{
  "train_examples": 39062,
  "gain_aug_db": 6,
  "n_mels": 80,
  "hop_length": 160,
  "spec_augment": false,
  "output_stride": 2,
  "arch": "convnext",
  "subsampling": 2,
  "layers": 6,
  "optimizer": "soap",
  "eps": 1e-08,
  "max_precond_dim": 1024,
  "batch_size": 128,
  "epochs": 111.1
}
Rows from block 2, named by matrix and row number. Rows with one number belong to one neuron. Each number is 128 + 24 x the weight over its row's rms, rounded and kept within 0 to 255. All counts start at 0. Numbers have three digits each. After the name is the row's rms in percent of the matrix's.
# fc1: MLP up (model.blocks.2.mlp.fc1.weight, 1536x384), inputs 192-287
# fc2: MLP down (model.blocks.2.mlp.fc2.weight, 384x1536, transposed), outputs 192-287
fc1.923 103:127129134121108130140161121116115166101154157112167137162113126111112168133128127122147127125133112137182105140135113180142085156136173110134116104155115146158139180127129118125157112109143080136126129159140091112087111142142127161108130101077111149137118095152157169142128152142114115135
fc1.924 104:136133161171122123111115137105125153174129140097140147114135146134117148160093141126118115100135145071133137134118075108171129136120096132163110159131107095130126143068098108121157125143098135167153107151112076135133097123135099128136130128150131117103124149131146161130124108126091098105
fc1.925 097:115149088109122149139131157112148171106085099125102131086137126125088118164162131118141138116114150122149123129172088082079071125148126104072080089108158143111124115159092139124118123111125151067156164103117112167128119100093122159124109109126164105142081098122108158127122138160092097157
fc1.926 097:162106114134132134115112156145112120118100153112111089126111131128151123154135123158156133110098136123105112159129102113115156140112156152098132101115181140120129114119132141119108163111110103139132144138120127119095143096106160100142141147162110141137108144109147122148171108114110169106
fc1.927 103:138097064142118171120119088157178103140139124114139149137120116174186117116122103123109088155110155143074152083104126147132153146112133152083139126146098092115105183123050130165138130104151155132129144145174152159145107123117085116069118119110140147097103094154148174126113157188155148105
fc1.928 100:091118083097170145152155125123138163171080121123144122120131135136169141132112158125090124118178133092136173148152112186105103163146147111088133122157126133092111110117125122165146138140133134159135165109100117112125146122109114163152113119138135145107097115146147150151104121138166113118
fc1.929 096:165137113135099107145151151115120121082163146123124088127136083128129131120155099124127149126116123185129156149119125156162089122135112122116097106140160081103143099076149125105107166097140150097123109150112127113131149118089124104109159096127081147104133143136111113116130113154181171127
fc1.930 099:115084184121107116177120101126151129108120124145131111114159101114188110147137105120075125079159181094146138130106118088142154175167113122144102117160131091139094120121128160113141183089159115153112123108191140132108117129163152155157152162115149132136111091142111120134171147136145163141
fc1.931 095:103150079152155148145100093136105126127112104109171160109128131139143123150167143102118091175152115130146114111146136150125126138105148106129133118106124136107128109116141097111094101103174121134169100142122129091148124128162147107164106121152132107145160132138101112190139137177133120136
fc1.932 107:146141141135125066171147107139150130105099118115121076140151115137133128145106169151158123166152101142148113151136109131132146114110120126133133166137146145136125131103175133147109102102108152142137152148138143102206122125126110119143146068092125119144112126152150165077142115145154159119
fc1.933 093:113153120088160077101129137120115106108099080125177114100088117143156146119120126119180141144128083141150121149126159111123143101169112077160161136083126118132109109087126135154140116136166146165159128119108115135158135127166132131131121131138144119111123150132147131110191148129131135120
fc1.934 098:138137190137088072127103109139085156142127143114121103100162142153146147126157088146109143139117177128099131141139133127178110168142134122144154102156132149119099124097113121109191151124108116145126133111089101129132131101076132136119119150161100102124144107112124101088136114142071096107
fc1.935 102:151124119126142087136165131138116162082090100135134145155140156166132126135138126161114125100155129117126113113153118096125150110138122155122111165123145114135107134125155110117160151116084164123119098154124111127078096127132103129133127125107152132130129104140164124133139127139123157153
fc1.936 101:122131095149130163140135126187131114095130142105128126129118098136124143154147107119198118139163122152085135160160160105102132127133160122189107052143133099135144152146156146154153116124158130114159133122099180039153110122106089111114103133107135100142107140106157106137102086155135129118
fc1.937 103:144151135153112134103079130126136154162088118118139156077124139154108100129122132143158123116076126139142117145120162133147140157114108143114121138178137118147121153109125153139111119153132104138166097145154161185138086118091158119096086168160076105116094146160104095171122149137149123090
fc1.938 053:147142157150129117163182119175103142123081152094071115133143154104133118129103156115099120101150117103152158113131120095106128089168158137151151150127154112116122132080139135121129145146081109132194097120106111143128089158121192135115124165120119130095156109135151114113138083111132161089
fc1.939 104:110105134161137081130111144155129125127135132106145152120143133155124148086089115109127162139097128128165101144105118132143147167151125145153166127113139113145100111141111133148165116081062149152132137105125094155097167079114115124094184148103119114132139139097117138134131106129122126172
fc1.940 097:137121125152140167156097152107146124156132125111165146146142150139134156123139149087111127160162135154105111125087139167099177109158143134138143143148110111140119098139118128135146101118138081092115098128174147145147112134183156108144163121118143134158101145139103099137139112159135112120
fc1.941 105:137140149155129113146172142121169124163102113122153146112157130130134122110146162150148153127074143156151133141116086110162134157156113144137116179120150115159127156149147162115167196118101156178120138105112127148112118153086193111082107122157108155123122136118169141121111147123157153134
fc1.942 098:148157121125109152128138168126087088091130128156167142114110138144104144129112118116136125102102084091139158142093094142136112223097115090072169115160118121119086096168166106143179136136106134125115123146099132087082117111140110113121118105177149097093169169129134183144137140153074119111
fc1.943 102:143127127098129095102110155154105136101128116145123139147118110123112175140113123204130130119113146107137079139103114219173081111133156141115118120127145139153166152155122131128143146110124136160147112128158109133117124160179096126143140089093101109127122131128083140129146144082118119148
fc1.944 098:132144118172132132127141129105084112142096121103099133129164119174114120131183129116096150128148152058102103137108144105119141071116087140116117127108113116161141138120139122120166181141112114129113133094166132157129125106114112126118089131107110095097117156133103100085116152164178115065
fc1.945 104:134110133152128117151110092171129117145132093120162122096119137149159137118142133168181136117136106095095119119114120102107139092126103146148126096110144103124168101163129142153161140123157103132136164139124134162136129122176114088096121125153142153107126116112110204081113151079140125102
fc1.946 105:155126150152117160131122139112082112062143168140159159139077135149107125103161118133130132137167143114184139110142126144090111115107191155136103105126133136138078124158171155168144150126120152128151117088145169165146167122122096108150122077156136119102137117164146116113069166148132128113
fc1.947 100:168132114131111133130149114130123152080119170124096115138140130143160127142114104149161149152118085144115113111129141148152136159090133168148137146136117163148082101100141138123095077131131131177115112120109123112117112109120138142161178151154143131148089181114145084158140107121121142133
fc1.948 105:114106154150105130104161084173144156087139171100129133116094135150127109160115143154104079132135157135083118155104109101171165142107137124138133124093061073115086127161145120167123144119126114104145161141172132138122141110144135139131145117133128120106121113122127172166104110133138116064
fc1.949 100:169133103197118145122121156159138125105075047136113136142139087139131149094151105104158103158083209115113107080140136108106111122124082107104122142149146055139206110137122122165135165113143087099147149108132137158144133130156110148135125127126108197134130112170171163092089131153128155095
fc1.950 104:054117191145152136142113132131152108143086116130117139155172116114162160164128144141098137135156134120131165176112143124108136153176117133112108163165149116148129140100150106129188157086102160144119108098115097178140076134147145076124116110114102136107117147103138145159131129117139134134
fc1.951 099:145166142127180101107128096118084117146129129123096119152125123153172119137176134125149149158128142104107145125157128169123134149141156148146123154114136155105143146141143137102102126123107094158143176185098111119141144129115155147077117126123120145112154113140157118122099162112110129110
fc1.952 103:162139139126134106179094155113144148115118131143089114120106121158140113132145114115138130128119098079132171141113127180134148094151142179119156094143094104117122113138092130136164160087161123147145128160132117112184138108106094132163124065132134120103146168121093113122119126137091100114
fc1.953 100:101086143114142118125089118140100148151129148144144077096137124176096127108142141115122141130119128113117159156085132107130128098109121134123101122116139125124128106143125158164150123126101106155092159132103183082123105090117122138175150125141115141144114167113122128152171123104137089125
fc1.954 100:132162133129139153123086123157111111166103091139119170146094104109140132133180187143108079151152136152103137162125155179145147178129108162104115152129104102138105119129133173135113077102167108152105086117128171142147143159165113108158117150113139099130090165113101135196138127161169109099
fc1.955 104:130135103162105141117132097144130137113092135119118088114138134140131147160170138130128130141136130161075102118113122109133113147153072119112126187158128068102147099065132101128151102103081115149094104144145154144147166120183158130110126163097138126146157149146161139129115115113103093144
fc1.956 106:167168131164110109125076099158139150121121129129171085151153138171125159168124115145132114099085116091148137126134121167151117128147093149211099130107165186130119108142176104144166123109116121112134102092151083133094158122190142114139121116113140171073118141139153169129141135146148115115
fc1.957 098:089150142107152132130124122128117164174126140139091142131125157140127131145141095116145188162100115129130098174132148108104089138109093136104124148149111120117116143144135156149147103109125110117136110152110113132147098121114140127081131125140147119127115149173120162118097146109143132127
fc1.958 105:162127101117121143141109110101132164103139146137128118109119123181130140162100127164143074142082121160150150124063137114117123126093123123174100163131149146181130148101149099124158153145143152153149126142098105137117122153161147130113108140149169118132151145143159146134130095069123101107
fc1.959 100:122140088143094111090145159081136135115119118106113156102135162166153104134140116122115157100148156145155133130139135130146138122131154150127109147147113138104177177099182144102102128135113175127127168104131091122150134122103109121135134137124121140103140106117130160142073114114173112128
fc1.960 105:114113106108098117097109154110127132102145136109122122128162109179116105139113101138156135151088071094131116167101191109102093105118135166114153124141090139111092136110164139175123125130095134155153186121124111102161120116107161146104121100084097131138105132159131082111143123166121173131
fc1.961 095:095107121098157103109112072121115127150137147116157122158142106150128130167130140131137132112135118092148109149134160144147121120159165114136116138154133156143117134179127123117130126112141100109127108152111102082115120090097130104059110146182109082120124145071105168118146155118129108136
fc1.962 098:149111096132125099122121108121154137147157143155169136166123125181131148134116118170091139170095181089134074082108117089094129104136173131118104090126100126154057130104129152105091154138119132116105093100130159132138110164164134119172106117119109126160138115145179124131136151132101124072
fc1.963 098:123101106117068133131138105152129126149112119092117162114131126125144076117159129095139069162127129128112130069122120145144125100164116126141157149122109134126131109128132114162090128100183066116145153126104101110112132136091122142141152147094110131145164110133086169161091156128093069130
fc1.964 099:129132175110095110110140119111148118140141137156129114114100103138174124140136137098096161143142136150187127126095116136141140128105140104144111153111144170092103095094089150110117140125093124121155100115148100136132152132146166143074146137160147109161104118165184123112092133133152121150
fc1.965 103:159175117131107124129122145105100117089098111126118160152145145116132130147119122130108126109113114105132101181095123125116055126098109100142129119134131073176129102093114094119133093138140124126103183097124101127138099116118166136137068135116127117139089118107142128130144129160091131133
fc1.966 100:128149159159122150165162099095160140123149142111114142181151124157169121101142096142136185123117128174147110147133156149162120110150166128134105144142115186153101167120182160158129150120089189084130094142104108141107121138162173111134116127154137128147128088126124140134095138132075110139
fc1.967 099:135124155134109127113151108165134089066140121142140122120114146180111186149135115150144125204152147149144116165091124182131086131119131108080124140118109128149128140137116089142143073142121125094127111144138110115145127115104128123164119106120110102139137109136146178098174146174133125143
fc1.968 099:132146145132111120131119137123094142070144174101106145080132164089128123126110124124143172099153142116137127157090150104124147136131122068138113105140093154137142131154130091089156106109125197166145152107087145113147107129116103142125147145103122120126131098146119117157091094104092148115
fc1.969 103:142137124085175133127121078128114105186104137125102127129150159104171139117157138125141131081138130153104125142128117105124119142115135177092134112137152131122138115099110095097093100127099160117155167135131153136090103142138148176114110130147085120113143092138152165113142097164149103101
fc1.970 099:130125141153161115155189110128094106113146120135132116117165129129114138112134133079107197133128156113125099156111106155098152148130138097148131137136128125139171127165139138124176125107153106113120127100163117101087111090153116142105154137107146123166119104156128156105071123199105144149
fc1.971 100:119112131171105137115098145130087163141109125100134151103147170128131122118108131119105098145139136086101135153085128129094160138150061149136152145137139139142089112111105157121126128103134125136128102121133142141083128161113138135145087175126131107105131126101096138109110153121128122129
fc1.972 101:087098121147131135140140142162108121167152141115152103164139124108163140093108141135129089172115110112119124100122145134068110127144149134132148101117120134132141145126113137153118101131187135149108112103102138093154105100168129134098124194134086127153140117114146164072150099117122125174
fc1.973 102:128139121161156120128124100159126112128118133107147126137116143111133149136156180144119109177124150114075138152119092161159148126162175160134094135142109108129149125165123128133092141143103092132116104120117155120130131136153133128178103109153135151121129081141163156098133124124139136120
fc1.974 104:145101112104131124133132103103132126120170113135115144153114099106095129163117153151085128143138102133092104147081101149138146153144120115108140154146123137133126105135149119102124139115146076119112118136059156164116132133087134105083153117090137137117120141098141154149142108099140058081
fc1.975 099:114103096109119073137104124153128172130131145110161158119115162147129167132074131120127131136106141046100119155135136140153132100114146129146111126110145130136100086146167174100144179119103157148093182150124121160112157146155153067144130147154119128166140115146124127102132144134107138102
fc1.976 105:139100132144121133123107127139149140160143135132141124126144139147137161134091145133143071096119178137161083156138149144119120140153131136123079125130081166133177127148137111149105118107097144126144139118108109129080124109159128127110107105148156128103104081132141117104099144139075122162
fc1.977 096:118137140103137131111102116110154137130156142069121171130146096120094127130085110127127097137138146071150129146127145100135160097112152164148135113110153118155159147187090156118182144095098103107103095108153137097126121171149128140110110090109098152135114106132113130122133104124154153128
fc1.978 098:123136102114145169126157153142104134089120127134136142127125158172109104151120126170098111159161170166117096134141070099117142144139148156135142152099180137173114153135133108129119130093074179145150077111113114149137123148126124122184138097165147149140132106089139187150113151112154132150
fc1.979 101:157122176127115153112098111108157121148113136138070091153116164154155160094127135123126125107109104086128108065133133119166081141128107144174117147142145133088052125111105142122109173129127130141167108148138141117086097161170118135134168133122095129148090150099134106126158121048128121140
fc1.980 100:144174152075124144135135122150101125143048162133090124118114107120121106110174135134103085096126175129092157145140121167142162147107128118108111161116143125125153118155116115147139135128139122163139179117128104106125145112189137114154124102080085072104122139103119124167151128148175124126
fc1.981 102:092108151111136136135069124106122183101123158105123109146128146103100118127108128100163100173144145085107136179121111138162103127113098147145153124170159163139126128126192135134166141138146122123127128140121148087122137113116153119086131121135146117150114132131124122111114150130089085137
fc1.982 098:139143128104145141130154111170086129164152109116116136111128162107114137133154143147086128172169150111134154146139173125153134127092133128183174136135100109150085149147142141131159082173108130107123139141149110127123147127107104119124158129095131123144118151147181202104149130137113136131
fc1.983 102:150121115129153094172107178147113108147145099155122121132142130140155121138158144125077122148094159107166116130123170197157139146153125095125101096130103131107097153119124142130103164146179116152135108128168101119109103158119119122119133105180146116167131115126131111096117113176130131119
fc1.984 103:139112123138125141144157184132140143081149129166138148120103170117157107123152132109131134126094151138132069140090161090075141129129145096103108114137138128127114139070120128136110130138120108156157142112173150125156122107118144147151113159138134117104094039137146096165120104146154164106
fc1.985 098:105132134158137177111124134119099118085163166106135123139108108163101116130154111152150104109156082167146088116042148155147139155146129111108133092120083133136117150121143119129149113137107148130116143117110124106117161104091109149117114151167172190098144143122103118090133125153130128126
fc1.986 099:120090107109154128132100121188115130110143120087128154151125127115074142185138093134165088135082161106094122112120123073086167087186107144135171144141133146153125108108103124102134129135056117163117133173121110114123091099141148147122103127127140121125150129085136171145106142127173123136
fc1.987 101:086098157151152112126160111152089127071173134135105145181091141148132180100115138111153124139119146118175136089100103117106123098123122098142119142107118163128162124179136096156116131126139128135160099142143147140124131090162103137112124128162133090130123103093115115138131137173121122131
fc1.988 103:092126147136111136133164100137120098093163169123109131108136104137123098166118133182084150118085122097058105101120139152137127118157135137118136120103122141110127140145167107157154142127149103184078110098154101120144127148115109174132135088114108120154102110111144126108106108107093118143
fc1.989 097:137118169165151135138144094162079145138125136136105111095097131178133124154100132088158125161148116105141155142157127165126143072088104103106153105122166133107165138107127147084169164132128159155087135127134143090141149142126103088131104109113133128116160081142099142140153120129116136120
fc1.990 101:153138121166126126120127110119109110098143136119153134087108118092105148141109080089123158138128196124118113157133128155140102148139152154126115114163112135115113100143091116087125149111144107139140138137129117102112112143126136149095182139135112123137118069142153143095111123127123126123
fc2.923 100:165161154109139137112111123142105126144114126145148135134099143141094176133087112115115086154101128159118120117163134122156131158160136173112127091095162116128090088092114163130129111141104093102142106137139149105129087128145102174101092109117101148166130146144141083118142147151120105125
fc2.924 110:104118132182090146130083113168114089132108100108127137086151126132148158126157129106172150137136122136106100138127193150145099144158096115151128143131101149125100134126152140132112166125181121123147112164147120141172130152167114135131164081104127152148100123108127190140127120136103095110
fc2.925 097:148122147119124122141163144162134069163137158098093119073111141145127105139097101139109106150132138105116099141116156146116122140146092100145149142128146144126122120128135164123094094143134138137119131120116107124156143168121137142138142137149175135136147087167178174117098107117118143095
fc2.926 096:136116137098134112095150124146113096146114131103084102129128138107128122155096122140158116199118128123080148114092147122120122119127097103148153136112139181113133143147117096116138095101126098145143105094126143152115136140131151159154185131128128160126143133142074123132128156162126122111
fc2.927 107:144158151153173123187126103159128127160112135135139178168115107085141104163099140115160166094101116137135128130103117120127137139134085112113123123129105143150134126129148133165181122160164123118147125111113101137132152134113135137109122166121081172123125149131177135122117128112113147148
fc2.928 099:126163138161117109156150080139120091155162126118150151097124097137148135100120140126095120109085120130104114102114120179114136165133099129113175169141137091140130124137153172132182138150090088135190115136141141130148101122139111168161076134122091138135156151125136111141122134121089140113
fc2.929 092:110128079091094128146143147110097088117137135125140130137111142148106146100146119148108127112116141148161129133104119153122143110136138118101130126096149152146159102083073094145036122106145113152105148116183147172152141091130138096121161133138112096135175124116094125118133175121111130110
fc2.930 106:122133114097113145129136110126163153117163150114139109158144121061076121149118136133111097147140102150108073153137086121172186140108112145200153129138124162086176130106163120122156156182123148134127184166150106147111135073123123186095164106124112098133168124120114113152126102131137100113
fc2.931 095:124142122106094130132137135128137122116083144147119151107099150122132122109120135075137117131120126118106156156163113130150160105137087150122146102122154170141124141110154088120114135108113117135131154150071102157115086107167123170123121145176151112124179159114088146120159122141139165103
fc2.932 104:126111145142144069158133099154140165172146110164104077094118095151171110126108112130159109098127067121087110121110118196174098137179135112121216135138135084139136118124129103149121097124111158148149162142112098146097122102109167119172128124106154173107114143158134161079140130112090124146
fc2.933 099:134121118158133111118135140139110116112136148140072090138129107148161139097114128091104117099125124113144139150118076163102105092142143074153125169116120163105125097141144129157143120135146116153125092106133109114095122142139156115110129111136117136136119144158166086125176130155114134140
fc2.934 104:114135092135146121111141127153155102126123136142113131120160122120103127173133136105111114141149145139117110117150098132127132117141124144141085131127126137113140136124090142100123145120132125154115123146135160143138119131154115120059142158146094099149134157115108126106094109159071165067
fc2.935 103:115116113144124104152134117093116130149141142171140129144114100168173126083116136124107135127125153168105124185096134115128139149120141126169145128126152168129111161086148138129101157141141121103130139147108156128161126129121143127162111124130142154141104117089158100110139116132142041097
fc2.936 101:157137120100167139186139118140119129105122142128113118135145168126194149162087122141106125141099138107099147117100176122104119155119097122130131090143105129121127154093134097140110125138098115133153118097090141131140152122140160115123116077148117150101126146146142103135095127165146158134
fc2.937 106:130123097132140154117076155120167134069118097116110079161155130107118119116181125113095118143088161138177118075110133106110138140130058145166107173130140199078090120145126121163158155212111104112114137161093142115146129159154110157108119100120125151112134105141139144112137143172141137097
fc2.938 050:136118160070133146114144166169111103135133152111140087198124098135114142137133127124121116103125089130115140138149064122137139155133107115121136128177138114106147149126069132140129132092155160132112141120132096117157102157102129145121204140141121121139175140119136128090129103112114132122
fc2.939 106:135127134127154142135132100155126177133153128117165137173118083136110127110116139137162118114133157126108128137137093139116117146169122144149125132131150084143112149146093130140102173159117095151101150152113174105142115115138114131101133128143155136148080118091144107138155163146191117098
fc2.940 092:119150145118126152199136134158114085120148137127124127093120162109147134191087129141138138140127159124195165178137140128135130100164120126161182142118137141086120113129138169149129132145103182101151138114085127145125146110129125177145097105133083124123210105135131179108116121083112133112
fc2.941 096:091121121145166089142127123096117116099146148120146120079133134151178095181148129138112157120080127135161158157128104088114111145169106106140169181120120131134138144132117091132142142115048129116149118112127153124104097165084109121159122133126104111132107130165118150100161135142126104161
fc2.942 094:121111097094097183128125134138116203147100129149108136072128121107095130081071160167158127156098144162140130137169122135165137137159101140079132106125145143117143160157127093153161137153161079126090102069149113107182141111140097112110083130129118107137162106095078078152152128089122141154
fc2.943 104:151173148115125102160126116092150138185103132191129124133129103146147136147107127087110109153115130158084105106136148141157145103144145162103139059124113087147141113078129116142095145118128108147125130179144117132119125156142095131075120076168108123131112159146091094104138149129124132134
fc2.944 100:126094145123124122081129151125135096112121116111105148138136125117168109126099111143179129115149119126181124167083086108145151126123129132147140138148135123139135109111132161124091125130119116121097114110114124138147126093114114081103142140126128078110098150114106099177130127098084088164
fc2.945 109:144136133105156130138115104096117103176142138108119149148140132141158162150099214125120137101104125125180134087115149112152168139148121145090168126132132154135101128071089084110119113125151139125140135094127121091090088142118114122129134128151114148119150108097057128111136142134122122121
fc2.946 116:124128119073166100112089132136116133107141131139137136183091134138133134140121126118123125111149132139165113073091094105116089142160141145119099123158105131147148105116127136088138121182148101125145160128128117087153132144138093079130082066132135102128137134157127102131113129140124108070
fc2.947 094:121123115164128152173117112166123092125111144101142175139136098123130126146161145134128097104156096141125157115121138145145139133118115156168146138133114188150138166116164107171136142154072104141124145157143157131125128116160146095126119151131133117135109097157110138088136158139115107138
fc2.948 110:132119100133150124090151125106100106077142123137096134124107128150170133117111138116103126111130124100132155125139129125156096143147106118106109125121117145106129099128162115157122149047098134132098118143146124128137117145119157108153130105125114120102147091106123104110114137136082142094
fc2.949 097:145137137099106140153152102085109091106141108122151182096136131159136163100101144133098169092113108169112110107117132079108150134143127129110148145105136130136105148100122124182133091126154132111100126167124121130103143134131089139073103137161135157129104146109072114116169146124094171128
fc2.950 101:098137122181143126155129138094138130140133121166152167171139092107135156131127088119122137136154140133100114133117087090145136136134118121129172162081138088165142158117152088129097128147143128133170135113177126121109146090155030122139120130149113125136111140128079135095132133125144117113
fc2.951 094:121068136137102130100114133123116117128117098069112092196102120116108109157132092093156105109143126151204136118128110110137133120145163092152160140099111095133164146116100087129154156125104132149068162127154135157159144164106132115122145099151096126145120168105123078132120124088149088144
fc2.952 105:152086101188116095156130125146131102092107117170081127162135126138116158122143101144112103137148132095103118105154063121150125119133134113186102102129149158100135040127142148167096163132119138164143131107114134160171142094133126101128140102109134068111112131121138120130145160113120111120
fc2.953 098:115092123179156125127135113111125217125165104147152127154135100142143107126089152131167152097133143129127099142123165099112139133156134125094112116120155165109155114134163136087132144165108091114170155142107119157192122126112060110113130116125111134113128123095139123162146101108112134122
fc2.954 101:111144149110086136133112136156114135092133166116138154119131134161105131158141097130128143167134148158184107133105159145113180130152101132101148125110125114090111111137129139117130142138102112134110102130086137159119116103109103160103143120144153098150201184112106119101170158092099153157
fc2.955 103:130138131158186134139131119130117055123145116144107160112154156169157166142087147155124128100124085118163144142129136112127135120155055094112128131071088109125134124174106091129155114140112169156186134079135106145138147115098140124110150094099138162143135136145111168150118137148168098164
fc2.956 108:113121109108118136128113167103121093135145147150099126101134157113115171130131148138143080118102135135125125125103108112121121142164174119139173129117173118151154147131079133123119060083099107170115160122121113096115170162105099155121109145167085099102127069168082126111116135099142121158
fc2.957 093:140128125146131136141109127158117101160125175104093142111080143158116106181111117148146111141146122161136112145100157110109113121092117135136143129139128173128125153147114134092113127149171114138115153107137128104118139126133115143130098096144051184133140111105176105121139094111149116137
fc2.958 105:122143134099138127141110135177137093131135123152150061119102110124130097145210107144127143141126110114110158132140103130144158092113082121121101099134133128150111122136114127099131148162169130102147118129093090160153092133133131139097109087104106116145159120142128139109117115152153105093
fc2.959 093:194154149139135102135150109157123102181140134134116138128139139137120113160146158133131129138088144137102122133062134133123138122091149120163133089173109163170150127118106100105125118125131129143151116136121140113112129090128112138146115143151150123107125137150171150106087160122099132119
fc2.960 110:136140109126099130119122154126082027177137113100163115158119157100109138121141120146099131109107128147131114117131157160128104128143144143098109137108161150114120125146175132121075130142114120133151159159132132159128148122127164140126173124178113120164153120149153155158117138082090119059
fc2.961 097:143129082114124095134114171144097131138117138088129098106075117111123101187124159128139103156114073172124148166164151143140125126142136115131114137136176120096142090110114128106153123104115120118104125086152151135126126073133141160147112142140095134130125127112113111117112117087150132141
fc2.962 102:110102152167130116168103115121134117130131084126090108166119169115121134150114110106107140091100176146184117158089105131109120140098125136099135133169081103154103061133114146138120093170141133127145151100149099114099119111105104124129122125145140132185121133160173115081135134131116118092
fc2.963 094:137097124101159123128108123082137087076169107056140145144118143161114122163154144134168107124155080160105137154112108104096162116133161134135162120146116168112165110072133094106110087107151112140132148111134111135089128157139174120141110112135095099101138150117101150112128114137124101147
fc2.964 101:123126104140153089124121161117078150082146144168122080163112112039055107129143139103134104138146123123153160158122137133143196132109113171131157114146153090083101165092137112111105104157123177170126131121162113135093131129084160120116097137131126113109145160118157129136113147164118125153
fc2.965 104:114118121133086128138140152127143125116136138159147095140121152117121137159141128123144129133134104150120135158121125121116154105137094133148128160154103123117143147150084122142127136114136142115112141072186160106141139121145118145122164118101132106148108163115112168164141141150099112144
fc2.966 102:162110113107102158147141124173147147152090170118170133146114110132087159108157139150141153108114110149223123153147127115139112111161166124138138133130149106113095114145145172130178117128145115116134153129142116131119120158146140123133158118117100120114098157160167069147176142130097099143
fc2.967 093:140139147107138146176129152167111145071098150114135131146129127106144159127155091108118129154137078134115177153130159183124096154162110116115119144113142117124148129124129108137102113138122107151124133146097125119147148120113173144152156123153142155117124133167104106131107132127103170102
fc2.968 102:144131118112100158122136134156116158121189102139169142104120159170125130152127145134120128155086143123108127150149102139126087135102106134107181089112128100078104162138107135154186104131122113102134088095144150125156127096144089146125106151124073104162151171188131124135128127103128138123
fc2.969 099:072132137140136100142095123145081104089121139140122142111100122134105130104139158128143154131154131149126139164091121124091115153139125154149146141160126067090118133151120168134083120122112118131156114156101081110138117109134117137129177123099161145141148153103140127183120109130126129151
fc2.970 100:136110080110174129145113099132157152129157110161119133126143121143116146135156123111162123115137140121168166150137108148151140111099142084144145128114152164076098132129141084114103137144124137165134168120133123129136148136139117153101146131125128105131126113130067110150086114136136112118
fc2.971 098:153118118144112155139127126175121099106125120095081142172125122116128162104129125106133128137167135151101125143136129131111158169105119140124114166144068126072095153121155124135173107201134112117148108119106111145116133133097122148149104141130078138112119123099110174118134135128126097113
fc2.972 098:141097122122134174097108107135131148110115124127147144099103088137061151142087108099101118122107163120101119155150098140131138138114125140118133158132166151135134134139116116102108114148151102113115088120151083142138140107096106158121098139104162125125117121126137110132164159133102139083
fc2.973 098:127121102116123092087108117158143180086143123089134134166092114165135111148152168137110131109128165125135111100113111143142121134149100098140129127155166170112100167142124119147076122092133155117144091143138130131162148153136150119113170117121130148105120090128126135151123133097103181106
fc2.974 101:145128155136118110151121123081143109139120142114097127102097100149134094144085132112151132148138168139143177165123142135123111147166099153143130122142091092116138188108146107108153176151173157136141102119121151128148142137107127153132118100173136169152127153139129135093126118109138078080
fc2.975 102:148142126081154157143121149130121119130147122129148139145102173120191113155071114146138105134128178083140175120132117113128138118143175115100092130112127128132136164113099127160129091065150134146131129121148138113118140101103102121139119117116160126109122116090108100142087130151105175108
fc2.976 107:160100181175150127104117087172140136124157107089177142108155112150166179138090189148105118134090159141180069125115109151117121126146180100111124137151156133122132136140091105114108130113118125123097156144161135161124109137086072148086131141149110135111125108113155138136117179117112124081
fc2.977 101:131138152166130110149155100120104093151137103148125132133126103134150141152144126121116116180100132113118136161148135177122115144152132097149142149115115142137131111150132142141141174116150130123144125097126140143116148134113138125151114078129133119131092108139162158138142106116171102126
fc2.978 099:152124142133142107134113163135124133156127131079128097151130116083144097162125109146120082177109182161120122121135170088130136130139142163154121120175135133119134110126122134125115178186190099142123137170144150119155115149142091157129136117147170141090131165101157175125140162155144130125
fc2.979 096:106126113143112100126138177114123064128114071102151130183111128124114124135100123120108135097145127147044129147171148183150128148149093151110176141121152177148154124070163125119142158091150144138161131143137111121157163114112122136145131130128123154172144116191158119141146148117180105095
fc2.980 106:141134126105130166070157090106133120109125124138114104184120118134149158122122111174149125165111166145125158145130151152139122119126137150144141109115139129140094147108118114126155184116083149154133117130068142148082113127121162125164123121122148152112161154141113146080139154140140114150
fc2.981 104:143114089101138094167088098126104139143088134135103117120110088105122136156147147098141080152119121156085117136145122134138154094093095136172132115115161136107120131177105132138121150151077097132105134146162146107121168139155128122085155131087165145104134166148144113107162156123101112126
fc2.982 093:131137147165107138176120164146120153147144081086118146133070134134158125074134103122165137145138114143131155167122150121138143124104150131129155087151143106096088135148148129177078159154126099115114128094159110111128090133131104123110053104168154148093115166125146131135135133127144086129
fc2.983 108:133088107139131126110146135091135101139059126124115106118138116064086126125092096088121132148143128138160121113097161126127129103127124133133138130118159094122112110101162160121140101113116087124105125120126172129092107111122101112148132091128096098104186117161124090175122136132139135125
fc2.984 098:128108094143159133114109116103112128095136150104155166118148105148111121111095153098135133148118101126123105066110159120175149124109097135097129149146113119105084103110137141117158111143119110104107111130127124128123138127117157101127065110161167084122095104143120138138146147106137192105
fc2.985 095:127118102095157146145127121188158134058147101139077133123112129103128135152110136126106132116072096148131119121168146148105144152140121127128117105127144146104147132151171127111150084145121132114105139105093123127157123128132153117120108132112082120141119092103123127108127152123123106120
fc2.986 099:173131156166114076147120126047115133105116167098120112157042127157154091132095147168104079112113132149141126114126120104117104119162114105089151123134151158146144149097115115123084113144133081142136122110129103151100122122100147138162113126141116161157125116100119120077151118099139110155
fc2.987 101:150134164107123119128143154121111193120080129122115153149107141124126167144134162122112098155154111123131152125110109127102116138126094128143135093129104082160114088098137100159123116142136125123152140120108114112118106120125141122171127207141098114163139107115147111122152135107119121124
fc2.988 112:110142129119061131160098141147118139138137131120170141108131111129091085172164118106107151139107191111146165162120120149153118116134130160127126118117167136144172116137155129119129095168101114149146172100119128103121144102077147110139110100107066143133088123129125132091120120131131116131
fc2.989 102:129128144102147108131116098172113144153094116131130172150155128112101101138110118082136105123110083097128123097098119102132156122138137115128114128105137116174115115143159170153150150135110105164144128122121131155125115114156135107115150108166124149136096167118127146111134152145099140150
fc2.990 101:146065133145091129134137111146131116133117108116145125113123164129133146116121125113142141118131159132124110119126121132127143075147191116131104165107127120116079128151107128153114080105139152125142135090129097117077092135091104110095100116136177117159137137115100142124122112112115127115